config.yaml
input: "log_mel"
hidden_act: "relu"
qk_norm: false
parallel_block: true
batch_size: 128
lr_schedule: "linear"
warmup_steps: 1520
weight_decay: 0.06
adamw_weight_decay_other_params: 0.01
Rows from block 2 of a small self-supervised audio encoder (BEST-RQ), named by matrix and row number. Rows with one number belong to one neuron. Each number is 500 + 25 x the weight over its row's rms, rounded and kept within 0 to 999. All counts start at 0. Numbers have three digits each. After the name is the row's rms in percent of the matrix's.
After each neuron's rows are labels from the 100 clips, of 14976, where the neuron reaches its highest value: "strongest on" is what is common among them. Only what is clearly more common there than usual is listed. The data: short read English sentences (LibriTTS-R).
# fc1: MLP up (model.blocks.2.mlp.fc1.weight, 512x256), inputs 0-85
# fc2: MLP down (model.blocks.2.mlp.fc2.weight, 256x512, transposed), outputs 0-85

fc1.137 104:525489495466497470451529471465521466472514513494461501488500462522514515504531557456517533491526502496543488535498537483546511529527462507485456511470520507510529547524510479537487536487495491543539490492511452493505487455482488509485492521455529491474487464
fc2.137 096:520536477486497487516474558514479483472513516471541506528491533516555478499468489490512517518488505500476465493486515490488521491496483506504450475508482488488592466525466492497445459497484475474523473543481477475515475548482529517496471528490519585514504484
strongest on: voice: female

fc1.326 110:528527516514508522523482484534522495456491501446485525512499479509510460522501479452466453496489475543500465478487493509481458523547522485477464555527453492537528500497456476525508479506485487470508562478485517543523488507489526538486522488499524500462516484
fc2.326 104:450491452486509509474536518484516511491446494493479508497522503531506532521477507486540507500487497488491562454469476510523468507518483527513475511496473485440483530532529506487531483431523530469520500574488512481489490488517528482506470528549480510518497442
strongest on: the word "was"

fc1.444 110:496458512502532513500494500551509504530525492493524519538479543511475538509466500513500508488474515526480480475531512507535446509474486471520476498514465486484525491505513475521510506474503534474520503512462545528497530452506549487500507453478489576505445492
fc2.444 103:518472479536496525494515505502490496515489508501536527505534462469508497492508513510510504507479468508490494469470491496531475485491479503515529515530537456479509529521495523556485551520523508461522519505520505474474512479511510524498495507508492566504505440
strongest on: voice: female

fc1.276 103:490496539458505539528503504537559474502469499488482509512519523510511494514498451472488530509498522553505514505513514492475496514491502463517502490501492516514510462492504476534511495477485508523543497491490523467511473492503507540483517493468476504490461491
fc2.276 112:546503480474504517483494501505455504406509490507484503544509500477469500466503486513519467497474490512503525502455468536484489484521477466502537454480499505515491516489456462514492536505508561523488493504492476532532474494515495508491480501489469485518486532
strongest on: voice: male

fc1.511 091:506512476475443546504478508545472509526495476492499479536503497527504501491527485546489493476489484465472519476567490553531544457480477490465513492520531467470538483480484505502505488500481539480539519496502512506513514506485528499440488475490454527511503478
fc2.511 093:506488506477516538472527496539518503516505468498502493506495465489501513525489486502459498525498483478497478500475529519492473541482496558534475455501488477486467516499475483534446503450506525532475507511507492541522495471517479515503476442524515525468504544
strongest on: the word "said"

fc1.488 107:559463463504517484505468503534527520491462527522477506499479562507539514462498489518471500500530506503509481484483505481517492453530541498504477479481470500502472514471523510491535490511495456485496505550490528533514504493482487524451534532519506532546524533
fc2.488 104:499468512514475474471510466494463515467505506523473474516491534490476529516469540495555490543521493473494473509507505500500521449525503544483530510497487500479526457552519450512457489477513538519494464510480482497515468492468515508498457478497507512473468478
strongest on: voice: female

fc1.320 104:515515490525513505488546495500523512477480511514477472531458500466497519462498518496462480495489535529499521428501531487519524490516514476490503554526492557488506476537474513502487511497518531465501496475482505529499533517478537482484515495515436434481473505
fc2.320 098:455477469495484444467518536489479467474532497453530460486528496548486496527540509473536466496509502527528480528517533475507494506506444461466535521499506504503475492492512501550483516471541504511482508526514527434507525502532516492489496490484480524477496552
strongest on: the word "he"

fc1.88 113:464514476479491444488504487463508499508519479495518511536482480492486539480492473515523555512489503529512468514517498493515540519489477524468490510520542557465528543476494482533526501516511466488484458457501516506481461465493460480512523521477493517499502469
fc2.88 103:476493523472538530456467528493470519492488481494512502491496508472506483487508472544531469465489556489513478518449450524481492476518490481497523445477518551490542502505527504482493500539482464467517434506513474514526477515502465539508500516487520522512517514
strongest on: voice: female

fc1.53 104:494482529511449492505468475494450496484478535470498505511476468497530534457482523456458489516561512469521495479496465541493524520439455450502503503541519506551514501498489540510472480491493511497543506487483549512493534475526509485506519540502502521506465498
fc2.53 096:512509537461507502497461523500480497505510532503507493468509528450496486486461489491494491431507540492521530480483481499512501482544491449448543501492476502528503526510504495480536503498474521498520514521535440503489536469505523527456528502496561485580546502
strongest on: the word "said"

fc1.448 093:507503566514456509525504481538485505486542486484489487474507501509497535496535523544463500481518533529552471524496473537490513472496496496477544484488511512462493546485500511520477558483503567522499539524516518480503498461480481523513526470480461474483534496
fc2.448 104:531524477512480484509502510458495532511528510488492494468506526522514442511485490523486523491523499531476495517490517479486537505494450492487494542474493491538473529532496484536503499465486514519493509482487466482506500506512517494498538433521473468538503551
strongest on: the word "it"

fc1.472 103:530481497497482480518500568547496505514504532524500478514530441496518494524503543497481522487507503523511458488481498457502487502491489470525536480466495499473439548457509496484485517470491504480501470499504501480562470502499455521512521487529520506535496540
fc2.472 112:478533486523490494566522524539496473464501540519519477454506490519478516512521510477500522503496484460491515548498511520516486484514465562527537528480480520480493546530501543489492501503514466497497485499502523502530473478524547471532510515535506529509484497
strongest on: the word "and"

fc1.116 101:518479526515476493492493490517474466496446486490515519475491501542502506499514464493494514524485503508546498544501499488483528497474530526485461535480539474506502535529497509519522520491480504521508507479471509495519499462523447563489520500555489532544499457
fc2.116 101:495491487481492473501484504538476562512472533518493520481519504486474501492486500513520481508522502490453499500523480509463538511484474489504484516480538539476502504528506496483439485474440494508493484522496542543518518501483467457461529497488518489506519534
strongest on: the word "was"

fc1.128 105:540523471474474484473499502507538495452510513472508532505464493471549462529508493473514479505479534468539544504475490541509532496471502494525523538531449487525513503501484498544502470522491475531509505513515519469538510503503514532520522529460498486496504519
fc2.128 107:504507466499525505506526488549512544444508527550462530537504517473536493470496498508535488489523476454523505518476532478530507470489492443516494506506521540484461447453503516529495516529497526506538469488442538473503494537460507499477501542503469478477501463
strongest on: the word "was"

fc1.31 120:530470497503489520457493524513540523532500525528538494525552495467471506492466531472464511513501489485499526504483517493468516466536470506490501475516491510462505504501476467523508574513465523462535442467504483437519521499512489534472492476539511504510496493
fc2.31 118:547538527506485533496470494495499502525490460496505454532498514486519530497494500521493466510533453480499460528518477519496464481526556508486523492532475472504499466524497477458501505542541514513465487485440468484484506520525498513465532537523497477484493496
strongest on: the word "you"

fc1.253 100:551497484513480497500465504538491530546510493472541455481497526501538507451483523527499472462508524492474523483523481542544529479475466476531511519503483489451536477517499527500512490493477474474542516535491504498502521478476497509561523460505538510521494491
fc2.253 103:493491521514508526481539535521473564530510518525442505480520526505484494464481523512466488460509499465481508470559489512541445500523457524473505486514501509507475513482502483484520503510476459488518494477507525506491476496554472535521506538510467512524524486
strongest on: the word "is"

fc1.250 088:514485503534489479474536509505488497485479489502517483529509468506536473521518511495515507504466511473499556528471469524521484480497506478443491539537465510510482510518506511491476458465505521491478526486511514506520528532512507497521511521500539508499509551
fc2.250 084:497514497485496483499493482488503480506455495502512529455505457479481509514505492526494486489465519521564483501480456479511484482492517532521520515519513510516489450474500530505545500477491516499475495514471490523469523469499469505468541511494484534474544489
strongest on: voice: male

fc1.11 108:520507496520496454501513489514507481515487531500485504496499473500443470488512442518505542511492489500527476498500535478525534504477467469518449478569490476462485508509480484473490530519503510515494488474504456506478532484501487467526514449495515545492493503
fc2.11 098:537501551541476555497490504525527462503459507491491505528481534485477500489502548487481491487479523501501493467488502533517494506501502499504445519492455501516487466513501486463554475534524459484483503539515539510490487487513536466484507525502494480545533516
strongest on: voice: female

fc1.293 103:568524546532511523493503478474501511482454490492547491483530522523490474490466493490503483460500447493474506460494493500533498506514493463457476483484505481466525489518480507500514487483538503519477525456509490500586520516487487505515470519496508533511495462
fc2.293 100:455503496503481492505506447554459528548512545534515502513500525489525483515440467506494470507474456491512528490485532528535493500498517481493502486493517533456497482473521501540496531491524510550547516476473501487555509494501464495485505483531510461540486504
strongest on: the word "was"

fc1.161 105:504527477513509533528456498510449521533523525483498512507513490495511482505510497498527457541490513559492500522481492486505531466441453521490475489506493461483429519501448541516492479488551492538507520552532493511502483479470488477489512513486559476506469472
fc2.161 112:509479485454508488497524502476507478540533498492511495502471513541507520510496545510485472500503502442475489503494495522471509486502493476522486488502450511492459445473498475497520519535518526493463479551528528502501493465524524540520469521485508543474454445
strongest on: the word "i"

fc1.215 087:492530502566488510501484498517451479503446487491483548505529504480517439479502553476519522468494499496510492524480524469464479499477485496494492490517516542498489546462549481475514501540509511529507535511494508519513528447474539472494520485478494537492473466
fc2.215 094:508528515522481504536488495518468511488497465501472472503510508486520474523506484500508489517478507506522523523512491453481471487483487455503503503520487490491540522514524509486481536540520528532501557503493495479487489470543486481478451510537504485523490459
strongest on: the word "said"

fc1.144 041:470502509473484520488470449507449515491455486511497434539503531430511553540496500488463483476496454530509471501494493474493544475511513488508500516503470526516530470523508552503471479485514506484483497521501524493524476539505464489498476500482542513512475509
fc2.144 048:533458492462460465454516493501462485501534488500496484491456534507551505493470484452524499474474505563499490482506477496477492507468469535481525515480496567516543493482492491525490496510447491526492492532500488479475491486489486488534516513517460541463493509
strongest on: voice: male

fc1.438 118:487487519499476502468482531464454523502534514477485527480494510476517534519523495464479516482514509535494482480518494522526464523543486490463494470455503480549503485523527473499513498488415515476504497561555488503442485514483493444491495523506516507541492518
fc2.438 125:511471470493509497540486528498512535516502516544456529451511456478538506529484505484526519519507499506541519474492524474499499511499514456476499492486490523491465512490504544464492525553477510512459517503513537493483539470506452499522510531462458550524530520
strongest on: the word "and"

fc1.421 104:502504499514467469512526485545504491538479490470491489481481507505484477571500519566516497515536477537513503516502478488419493436553495470487503495463475480513518498484490466532511475479501531511507523549502520516522510511479531545512500497496507517566526470
fc2.421 101:512535524507515513481520469415541456428515481459492497489486506488488558497451517540537524511564505507513508488479487524520463463513468493507532520493521479476509505533500518505516492496474493524482508532492482521529473504539458509524493536522513485498488489
strongest on: voice: female

fc1.271 108:486482503481535540500521492542545507487530538529512475481472488470510520489452487507500507518454536495517523471506473505501485476443481527473512499489465495574489517505512528506470504515503502499465456520463483514526468497525529483524557485508491515507460478
fc2.271 107:468503466499502506526477481542469501494539511444526499531478538512499505439491526503465422461523524539480517461483488485525530484514487500510535447463524520496455469507541491505500464530485514504502506488507516509497510525490498492535495497509464515526462506
strongest on: voice: female

fc1.67 112:544507516491520493505519505503520543556487514491508531507499460461549461509512460461515472522500521493530503495491528566534507512492472471497512509524514518488462494512490518506494471480507496496506501490454492483556481478498520507535497477460521533532482499
fc2.67 108:510475464526492524519476490497506555479501541518501499518497513489517438493412515473488484464462477511538492507497524498479506507496492448504478477510459543475497459507546478521508525517516517482481495488556503508549529491467535486498476542455507483525488479
strongest on: the word "was"

fc1.297 110:486539482540519514501505502520485502482531541477488503484523490490487487523504499517477504519527492509504469485483503515523528500509538490470546506510513487574480480516511503500504484500502470484503525500517461501550492541485497494499473520497508462546477495
fc2.297 108:489494497494449495486487479507518520517522514496521483493513478487526460463462447535484498535552563466514538523498512504463537500509500563471527461478508523502512474522500496485466521493515492525465504474483482512501459482548511557553500503453482530520507511
strongest on: the word "and"