Weights of a small self-supervised audio encoder (BEST-RQ).
Model: 3.69M parameters, arch transformer, norm layernorm, layers 6, width 256.
Data: trained on short read English sentences (LibriTTS-R), 26041 training examples, 149.9 epochs.
Rows from block 2 of a small self-supervised audio encoder (BEST-RQ), named by matrix and row number. Rows with one number belong to one neuron. Each number is 500 + 25 x the weight over its row's rms, rounded and kept within 0 to 999. All counts start at 0. Numbers have three digits each.
After each neuron's rows are labels from the 100 clips, of 14976, where the neuron reaches its highest value: "strongest on" is what is common among them. Only what is clearly more common there than usual is listed. The data: short read English sentences (LibriTTS-R).
# fc1: MLP up (model.blocks.2.mlp.fc1.weight, 512x256), inputs 172-255
# fc2: MLP down (model.blocks.2.mlp.fc2.weight, 256x512, transposed), outputs 172-255

fc1.127:498490534501503482536516530466481493506492471552499482504493493508532534474486501527513511467545527486521560514510474478511488482526525484488452489535526516539482496510499516464495484464485478479482485505527518522482480484499492483527502506461520512525
fc2.127:496450495482487501507473461486464494457503544491493511498506496494509517493514502468495514499475505487541517543476487491502503495543479482527501489528510488506490503502535468498512493505528503538474486499495491486467469486463518509524501466483478566549
strongest on: voice: male

fc1.511:579552484522510514481476479517489532485496488495485497479506510470519508543506528511523473461517520445476526487505546490488502484499535481511477511491524501545505502541479495469479505469467510491449453489513475510511515479462535477525479512493506500502
fc2.511:493506505461518465486551533497489518509495490495477557472517516489505505464486504497491490510524474520486464506474464488460498464536509486475531493526531474487489505499576482510528479493545478501510472529507489505456532496494436438493480532530499478526
strongest on: the word "said"

fc1.488:527491500462482549535505520504484544515463475498498458496505481491478518571532489509506510508520467521464465478508537467486485519527502492506497543500467492511517494473496419483507446518476495523478505517478503541497509494503460482515532477539437523516
fc2.488:461510521507479494525530504465542470483521549468508511481487469517477499485543545493438526509446519500524522521511530527474516456511519527458543458457463509511498468462497498485510521503516501515473496560460482557497493486531524443484485497496495514507
strongest on: voice: female

fc1.320:510534497498474480500529497537487507526482540495530502442455515455485541554495506485495477461516556509505482499460557537465495486513517467496442524519472494503514512539465489524492484523489521519492565463476504500509483501514505471470526445470473514466
fc2.320:475521469513501492532495518486535496488504546463487495460539505506484496493496469535470499489479501466469454533520502528474510483455520525476510485475452545512505522544506483479506528519461490488527498478485495553521478494518536509488519510507489480479
strongest on: the word "he"

fc1.249:469470530495498501503471544510558503519511521528523470502416465441479487461503478549490541520474454487507499501481507488488507529474465504486519536507501465530509502475492462512503490515489480476492513528525487530524493506503517493520490473502510504510
fc2.249:530520469500534498517434488544510538499546500478490465468535497479471525511468509498475494511500509531537485486473456505519516496514527517481507503496527522446488502542484480461533504477496484541503518489536487511516501524497467489484493518510529500474
strongest on: voice: female

fc1.472:478454529482498530484503477532549502523514523484483497486533502497510457491477469491516485531481521525511457501492487528466467454503484478497463469498513452535505493490452488514475458500527474479484538500458501494498498486512556444460526521552492515510
fc2.472:477506550485474512484468520512454511501519496513493508509497491457491491511517460478538474481487476523489510513511468482503470513496475472492474476497507489528520508449503520486503484464524545536505472481467468496515523462510496445521520476501496491486
strongest on: the word "and"

fc1.53:524518537499474470480479525513466509505502519519475447513504515566505489500516483493479543486527504475466488481504470448477517462510469493532479533509528469545540536524521492518449499510462474508472490521469504535512505480462493489534492536514479527507
fc2.53:506489465482488497500536495498472478488519511521481526494505484474452453504451488516485507551476494481551478496507506530488523501530531534537523489537492535463487518481516503512462482520495518472495484472521485500486473523475482511491495463499449462505
strongest on: the word "said"

fc1.309:493548460501533497516480495495519504489476472480519520437517462533462497536480551482476504454520514533495495485505490483498492556506486481524474485472491509489537486525529469519482520528517567562480514493488498507477506462529496508504487481529490492504
fc2.309:496506505466489495517479525507503501554543503517529510486474513483537469513469506520526561502507505508485482461521466487477511489500491514500519523525547509464484550490550575516503513506482484438513530503501510512527522499562484520484540463471497464478
strongest on: voice: male

fc1.376:514539474516514523494485479493505438491468482532494502474482489505495508510491472501466507486503509494493493485532504508459484471493512504468489502480505489460471460542534483491491442510503526509514465516417524512533559555516543557493527493536515515499
fc2.376:490491480482476524544517504453522513485472495529457450545498467527495502509474530527504504476483496489492493519472537524485497536509475510535506538489510480460471464529504561532505480522513539500512467488499473525441482507484487477507473537474513505513
strongest on: voice: female

fc1.161:479508508488497483486438511509472501547463519474507490540504518479489452492479458493505501524513498505509510504542532501451481510535498508544476511496472502511487479517511527496461529510539528491501519471507471543518477499513465457478509463540494523523
fc2.161:513479526504500495512465478535524500497510507495465510501474496509492521482501461519471488507527481534489479443485495500531506539499528491508484532484489469527478507525455535521495465497545523507516522514438547488529467561488492429482510505499491453532
strongest on: the word "i"

fc1.356:506483493484478499519532514519537435555526551528455465452497529480512475510473523510471489476492525478450522508483479519472463478482494512511523494513461518490521491540506457504479554502466474513504490487482519492516520537509525493491485487459507487533
fc2.356:526518511506478451492495463474527492535492471501514544489530479471490510530494503507496527492491504497535488508510497486488478454497502489464512545453551512466506493535501490467498541475433529486459520570498535533503507472520453505491559496460496467539
strongest on: voice: male

fc1.293:495467498480517519520464486498474507504517479492525466531526515519527532494476506438520479486515490517552451499549519523497558506526507472509543481536534536490548511510493494483532492536496519479528495496493475510497491492477494487495521438515461519469
fc2.293:502471499474464498487543537500487514502488480493483474517479520497457532483523494501468528507470538495488472467512487485543493454499486499505507506542473518493508486516493506547495446506462552458537506489454452529468512466539508493516505491502507550488
strongest on: the word "was"

fc1.448:491503487519448507505571510476517486468481548493479508462533497494468486532485499513520486502526469515487471501526496450486495462463521484481492519475514504495485494476520504495507551445495507517500492488533506452448511534513505537498511474475501510476
fc2.448:507499457529511509509524536547478437464481493503503448512519515511520488519515508454501547491494491502480498562463471491508501506483472539447467506505453484507485506515498546467491495532465462519461484496470527512493501523512498478502511499474492505514
strongest on: the word "it"

fc1.141:494487512519490493479513474543512482537499522492493532497489517512512538494521530516514499455478496514585468511519487525494502462467488487499479485532507539561502503508503504508506502536463509536504463497485544487496508482506509476510482474506466502499
fc2.141:503494487484499476506482474488558522533495493462532499513526475496502545467501495494498462514489475450527480508548499497508554475502488521528488466511520505516465510512517490505484510498511508497556488533531527501528501468498455512493454590488482528510
strongest on: voice: male

fc1.406:482503455517533481484484495518480496457415501503476471500474516522498499561516492449452524461495525515502495490487520495483502465460479488456463505499494503452496530495514463499483501508515478498511498515503543517473502448517519497498471476504461517458
fc2.406:501482440507477524475512544491474530513475466520458439488538502521487493485501484525448508521498492472527497517471520440539506506482519531477508527502474528493443509502488494475511512460511489529501545531501474476503479521477484505503487488483488483486
strongest on: voice: female

fc1.438:466469487497522465515483489520500472504503450543540463488493480510529493475488507502528537480491548540520514540504455482471488485511495443476533476528534491511525464490463454518503470524507525550509493558454515535547528474504501505506476512552517510470
fc2.438:473492479535545496430476477529492518548486461490466466534486495492505487482522494533464515442467506480504501506489442529518477478513486469521532481515506495508470503495513491516502461497526479479493523427528517486481489533469480491454537494482477452469
strongest on: the word "and"

fc1.253:470559505478448496470525499462490535498512532480499466502489502509488479545520538478481523458526516488521481513502544499468459464467486496489487475511507518495515466528460464474476517509558541506473475523462487523543512451533478495539509483479516534459
fc2.253:481521484555504487498526521487528449474500514483482496504486468519490507541503534470495505502509535517515520501511496463454499472509479521466505533491530492551548473498496522477468516521498491507541494494463524510477531546408486483486465473500516546520
strongest on: the word "is"

fc1.243:482540490468507466577501510516492484462488464522523498501465519530485510472466505533459546487500491513526489489495516507480528492536489505480506486454482518510494492472504483510528503504516491544538483499496500554490481479492523517493474468528519520453
fc2.243:538458501488487467516474500502552463459532517470544438507507514510529503493547516509507529528521502472462515485519525530503507477494452473519502495507473447523501494512475503540464527564558477499489518531526503496502536490536539463470500443519509492502
strongest on: voice: male

fc1.64:494487493493550470546504499496487474532501487524466470474529494528530510509485486514526473495488535504486496476491489446491524485534519496474522478524484461568539507493479447494479501536531577528496486478465506524542542461524550496506512491523500495505
fc2.64:465449501502545505513448488543496472528472501516525446522471474508508468479488509504506483444447483455475477497499511501505468496505548512470513475509509465495522531505497483496519482523510553512454512508530505538526509502489482490530540497522530491503
strongest on: voice: male

fc1.145:516457492479510533468478524505450549548498484497542508534500506492511507549505497521492483497523509529543488484478478500474501506461531486548485487518473515472507492475547453499456467532473532507451475490492502496488476484546480530540511518527517480519
fc2.145:511554491545520495465490513534494515540480489457479509501521474480518454501520485478467508494518462473513528502474480447500487520554480509507529541428510486498462486501532499522484536505528528475480503504494496506477510465487512464485492471499484512529
strongest on: voice: female

fc1.382:514507491524542476504507496520515531501534503525465520490505448510522480498471493531447471480458523503469498476511468460515493505506507510490503510516547510518521532499510516519515457480511494505475534517500542503528491467501505497520456531480502523533
fc2.382:497472509500541499462500480515518503501495492504490522539519502505486552495512465523501500471494491483509475459504513478474508506504493542519522494473528471536495522505497509502488489480540486510496519529487487504486516532471582491520471474498508462471
strongest on: the word "said"

fc1.191:547486518541484513504537500476512504480491503469525486496490532517477527481477513525465512515509475528496498462514479494457502514514490470467507479466517461491479474528532483484479476501495491521517494498507488511493527491539504430484480546525489536491
fc2.191:510514474533474532496484475514476524506544504486480504498495520497505529553504486524485523475533530508547529476508475441493512505533527480469528519522471496496477518490469535534479485540526511501496470541509471536490534523486511511521454457489539502509
strongest on: voice: male

fc1.297:480485529493531521490526497450493494474502476552532434521484471517481557497495452461493490492506507526476496532503461502474484473512511495519485519453483532515493493515486479529493463503494541535544486470464530521540499433503519484468506530551539517520
fc2.297:500511491495480479469496537476478519514500530462484518517510510525481515517452509525536519515476498527487493498520513550477501504481485516509533479457564524537535507540538517499484450469546501511476498505528500481510485541486460510527513506482528510534
strongest on: the word "and"