Weights of a small self-supervised audio encoder (BEST-RQ).
Data: trained on short read English sentences (LibriTTS-R), 26041 training examples, 149.9 epochs.
Rows from block 3 of a small self-supervised audio encoder (BEST-RQ), named by matrix and row number. Rows with one number belong to one neuron. Each number is 128 + 24 x the weight over its row's rms, rounded and kept within 0 to 255. All counts start at 0. Numbers have three digits each. After the name is the row's rms in percent of the matrix's.
After each neuron's rows are labels from the 100 clips, of 14976, where the neuron reaches its highest value: "top examples" is what is common among them. Only what is clearly more common there than usual is listed. The data: short read English sentences (LibriTTS-R). In brackets: how many of the 100, against the usual share in percent.
# fc1: MLP up (model.blocks.3.mlp.fc1.weight, 512x256), inputs 0-85
# fc2: MLP down (model.blocks.3.mlp.fc2.weight, 256x512, transposed), outputs 0-85

fc1.289 090:168147157144146139125128084092126141111061131160091124155154106158093139151132121142112117134113136131111116133183102096132097121134136166165134091102101108150119144146172151164148117125133170132153059116119132158096169090124104104085114144127104131129164079
fc2.289 102:130097154142113103142111132139114133154155132149150081117106110118170170113108130086187158089159132140108076112107135093162107142139142122136107123152120130185116114109123110140130155154124073123159119130114092135117107122113101091144116119142084155147122123
top examples: voice: female (92 vs 54.1)

fc1.466 091:110081142099123063139180083137110115107116144107174151103136140104112153122113145120109125110085144111131131139158106124131116162124123128108153111164128109137083159061071130114138140129181153134093164141123102130165132130137135064124118130135129134126101179
fc2.466 103:146154116104117104149156115108129096131124061119166121140075142129122157144152148103120157124111116137111109120087170092088095101090101147159130167132096116121093108136059102153088132103112135141141150159106120119141144129123114152160135125112147143132110134
top examples: voice: male (90 vs 45.9)

fc1.371 106:167127141188146093157138140074155109174100173105151109119119120108102083116144155156124124100134139152097096172127112101109167108113126146172152131138183164164137110103121138136113118104107185131135109126139109136112149129132147144135136186142122135092155092
fc2.371 095:174101154159143131147131127101139124123104202128117123115095108163104120126158131118099107173102116122121168150115122143080137090086085152134138139187093122160152114079111110120143095123120110077109080092150108190110183084101118150116112155113167131126106128
top examples: the word "of" (29 vs 9.9)

fc1.213 104:148146156138107108144158139126132093169131088169110138140147089133129112149117075143110125169146133136165176170097144110113145102102113142107102104108117143119136117133166116126158084123097151114182110074129165083115136152114120118129129139120128115098124171
fc2.213 099:176111113130122123123154134125084146154154092152137108142138123105119153144084132108126155186133172174097118103134153113100120146166105132106152092125145152086132116155107130127134150136145120111159098118160083139132120115133124116128136078116168128097163140
top examples: voice: female (87 vs 54.1)

fc1.248 102:158152079151172122076137123151101097122138147136127096146109137099148116133143183082091131127142099109129100135110119165126110144113091118141126146130112110095154161163116147140162157125145102090118161117117108122095182104144141158128122121114126163075179118
fc2.248 101:116159103125113121083135157123119132121133150114126124159101139158157117136142127118129109125162182101155123118168100113168080175110117134118136143136163098163123100121139109134110141126110119076163134155127150145154161095131165143115145122092135182120147128
top examples: the word "you" (33 vs 14.5)

fc1.441 114:115098139075167137096153140102143116112141158150135131150165131171118115130133203089155117113130107127122116141119144122099154153111111134129136114116135125110114154132153128115175121127125109137136141120109131112132095124083129114111134137148121132162142094
fc2.441 115:107160139139132155124151153119111170163145163123129120136113152128129124119145127119106137136131180135108112187148129109129127125140144133109140136098149117111096080151182173174111133146127146114130149103133138120153093196170105132099134112143092147130103124
top examples: voice: female (93 vs 54.1)

fc1.41 105:071095128114174148139164119089174136116098148169126102152119127141130128179126108109109178130116115146129138124171113109118102093171160064122154136107140063090149098101151128132139106122116121097125135136137128127118152123134124070095156157082143145116126124
fc2.41 105:115084124121126139141106114153164148147117164128153151099161122144074103122125118120117082129112128165139165176145104135114093128133132121117124113096126166133158134113179103132117091078111120116108148125128118117094107111133110131113103185136125136125158141
top examples: voice: female (84 vs 54.1)

fc1.4 105:152116093127148141137156156135120163096129128136157129083111136144134119153085202168103127103124150106122102132146128159137094099113092101151124131160106131143102099160165098195102153134087117123140131097116166112120148095118125094161140097130090116124124156
fc2.4 109:130077099105164118152123114158120142126147108116095134164142081100069160113170142136099086162132158145123142101119168122129140128170124136134104144118093169116111166123126140151117101119142100106127104114173128088105195117086171139130146118099092129106114069
top examples: the word "she" (28 vs 5.4)

fc1.462 101:107160131116111107141093145151127168163140101120110149093127124144128139113124100157108126080151110106133132090115123192123159110114103083115149111108106137111114114111137137141122104141124148134110125129177148113153143127122145151192107121168151088134106113
fc2.462 097:125139125087127151119108145118147112139132085156145105154065110120135076170142123126119113148148109123123132106125116112146163119131110181131090157153180119108139146090159158152093150107132125121115149064148119086137136086129134131143109123141149124127112169
top examples: voice: male (98 vs 45.9)

fc1.101 131:124138115130103115138121121112096110168115114101129122119152117131127140143147163194113152128129110110097135119135114112116126143141117129136113101114158106112166121101137083183131123110142135113106115147069138167118143127146118127104151132108137167112120122
fc2.101 137:131174084125129098109109105112121127113159166080131135143121136138110077112141101153156147121177147155092112100165162129132130122116099101133104095110126091112112182148113176174107160139109147117107179169136129138113131133151079123132155118128167123115081106
top examples: the word "said" (94 vs 6.3); the word "he" (30 vs 11.1)

fc1.285 117:129141147146079141155154106132096122141160127120134091126126095172187148115124118173166088115154157172128105123085137142184128101146145125136130102155130164099140110127116115097145166101137125178077136112113116173116106114085145130161122091103151129152091124
fc2.285 115:141096130159132162137159095124132139150117143121160064097147102140168135096131143130116133131144169170112137094106138120120120147177091130094105108138114110127131105109127140147136106137096114144123082133153130190116154146120118137126136130113159105122115131
top examples: the word "i" (39 vs 18.5)

fc1.343 100:116146167122108135130113091139149140163139153081127077124154134139139092148135116154142108119109101163141146130102116121124109113118117114186123111116133163145088117153164169144136079178137153157137150127127123145078141125100145140105126177120148151154102088
fc2.343 102:095131150120158123104101084107139116145152118103133113122152073132161144123128120117129141137117099169138135059115132177149115153155111139113115168113129105091152104173117111145130128110149133139129140151161064146157164122096079109095120143139127172148118081
top examples: the word "i" (44 vs 18.5)

fc1.146 105:113080069121118155120129103142086155118098123158108162142158168153144115134135143140091151124105137124132120117139147132120141097096095110119122119147148166110131137142092135153159161098137138153175103121107129156147196125117099130137163119122145132126104156
fc2.146 112:128173190165139103104120102104098121137109096111141149143091118110157153145147119177120145146152083150075170068138135108122130151099123131167137104124128107096124115154115114169179094123149113125132136127125119136135148138092098115142132099134128123147116130
top examples: the word "she" (42 vs 5.4); the word "said" (32 vs 6.3)

fc1.186 090:114125101144130160124134140142139145108131179158121127101128128165138160171119088134129140113108109087133123123120108127086140107135109115153110125123087144102126141113152119171128158079079161162147132174105149137117141048126164106176070167160151149122138130
fc2.186 092:111125121156172132118160155140155125128150119105122149138108120125134098133134142111125094098101108129182098142169139129167106158136146111087123125136078116133098123104142104131146195164116095140126146135109140121151078162105150162110100115082172139127168119
top examples: voice: female (96 vs 54.1)

fc1.386 096:104152122109135094124132132123168104155144120084131082132125092118140140132115181150122092117114117147119170126153133151118116128172071124098134119138149159097165157104130151159072119119169113133120105130146122112097159129132166095134092125122122115106130135
fc2.386 093:139144110131093146193150119084153121131141166121099105146125143130107143173127134159120091115093150156121107159129134140133117134141145073095164152118099129075116127133143142180154135106125155140082148129105128155109126111105141145134100093135094159121128150
top examples: the word "he" (40 vs 11.1)

fc1.38 110:070139136142098136203108130130120119163143119110156163108142156148113148120116094159122112120100153142121107108113125153132090121126146139121122081131115139156160151157160077123121119117076123135108176107163175110153107112157100156134145163075118118146097158
fc2.38 106:112136149122157117134112127151111109133158146115132106186109123100096131125154076111112130112137092117159068102081129102137119139131133150125149101161124114088137125098096162129109134155111099188157155134106099094155154107126083076128117142092143156130134125
top examples: voice: male (74 vs 45.9)

fc1.442 101:117114143149131143127125085120112133140157143153116116130126138128132106150126130155130155115141134172139124121182116155149082095114063141106111119114090140101190166112113143115136130133133110108151150121164097122097130133134132105188118165119118147112142172
fc2.442 104:119102086141120134148113164116174071105106133134095137142129107138118137127149110142087117109100154194132141183169140175101093122104156086101128063130135114113134127143139145109163120142152108113099094134106132130123148117144095099115146157134105147133125172
top examples: voice: female (83 vs 54.1)

fc1.284 107:141118126084104118143109122168159117112124159144077089142108104120106144152137162135130101118099121129151120129108150091120144130127163096133181135109159148145133124142137097145160139076123127138116179096135124133087159119161150148167160107143103138142192102
fc2.284 103:131150130157119105124133105171112149147146166120095153182130135152112065174133141155147136125118131144132133141113128121116152135177103172103085113119107134129124077065141118109133130115157151085124135148113145116104102140117053136111140134140115121161102121
top examples: voice: female (85 vs 54.1)

fc1.69 110:116102121133136126142151118103125121157179139100097069120099103116161129133139128139150102103126097161170133164131130109150128109152137101196152095091156139138100119146132122113112115106139154117131139160144139142159130097088106146108137118119124106140083104
fc2.69 107:124134116161131116157182154108123135116170168119141109107159099088147163112107171133137159121122090176161124127109095123147105147145151090123153128176130155134126148167122125148155130122095114134097138138152121121128151114149102112111146154124098188102099108
top examples: the word "i" (51 vs 18.5)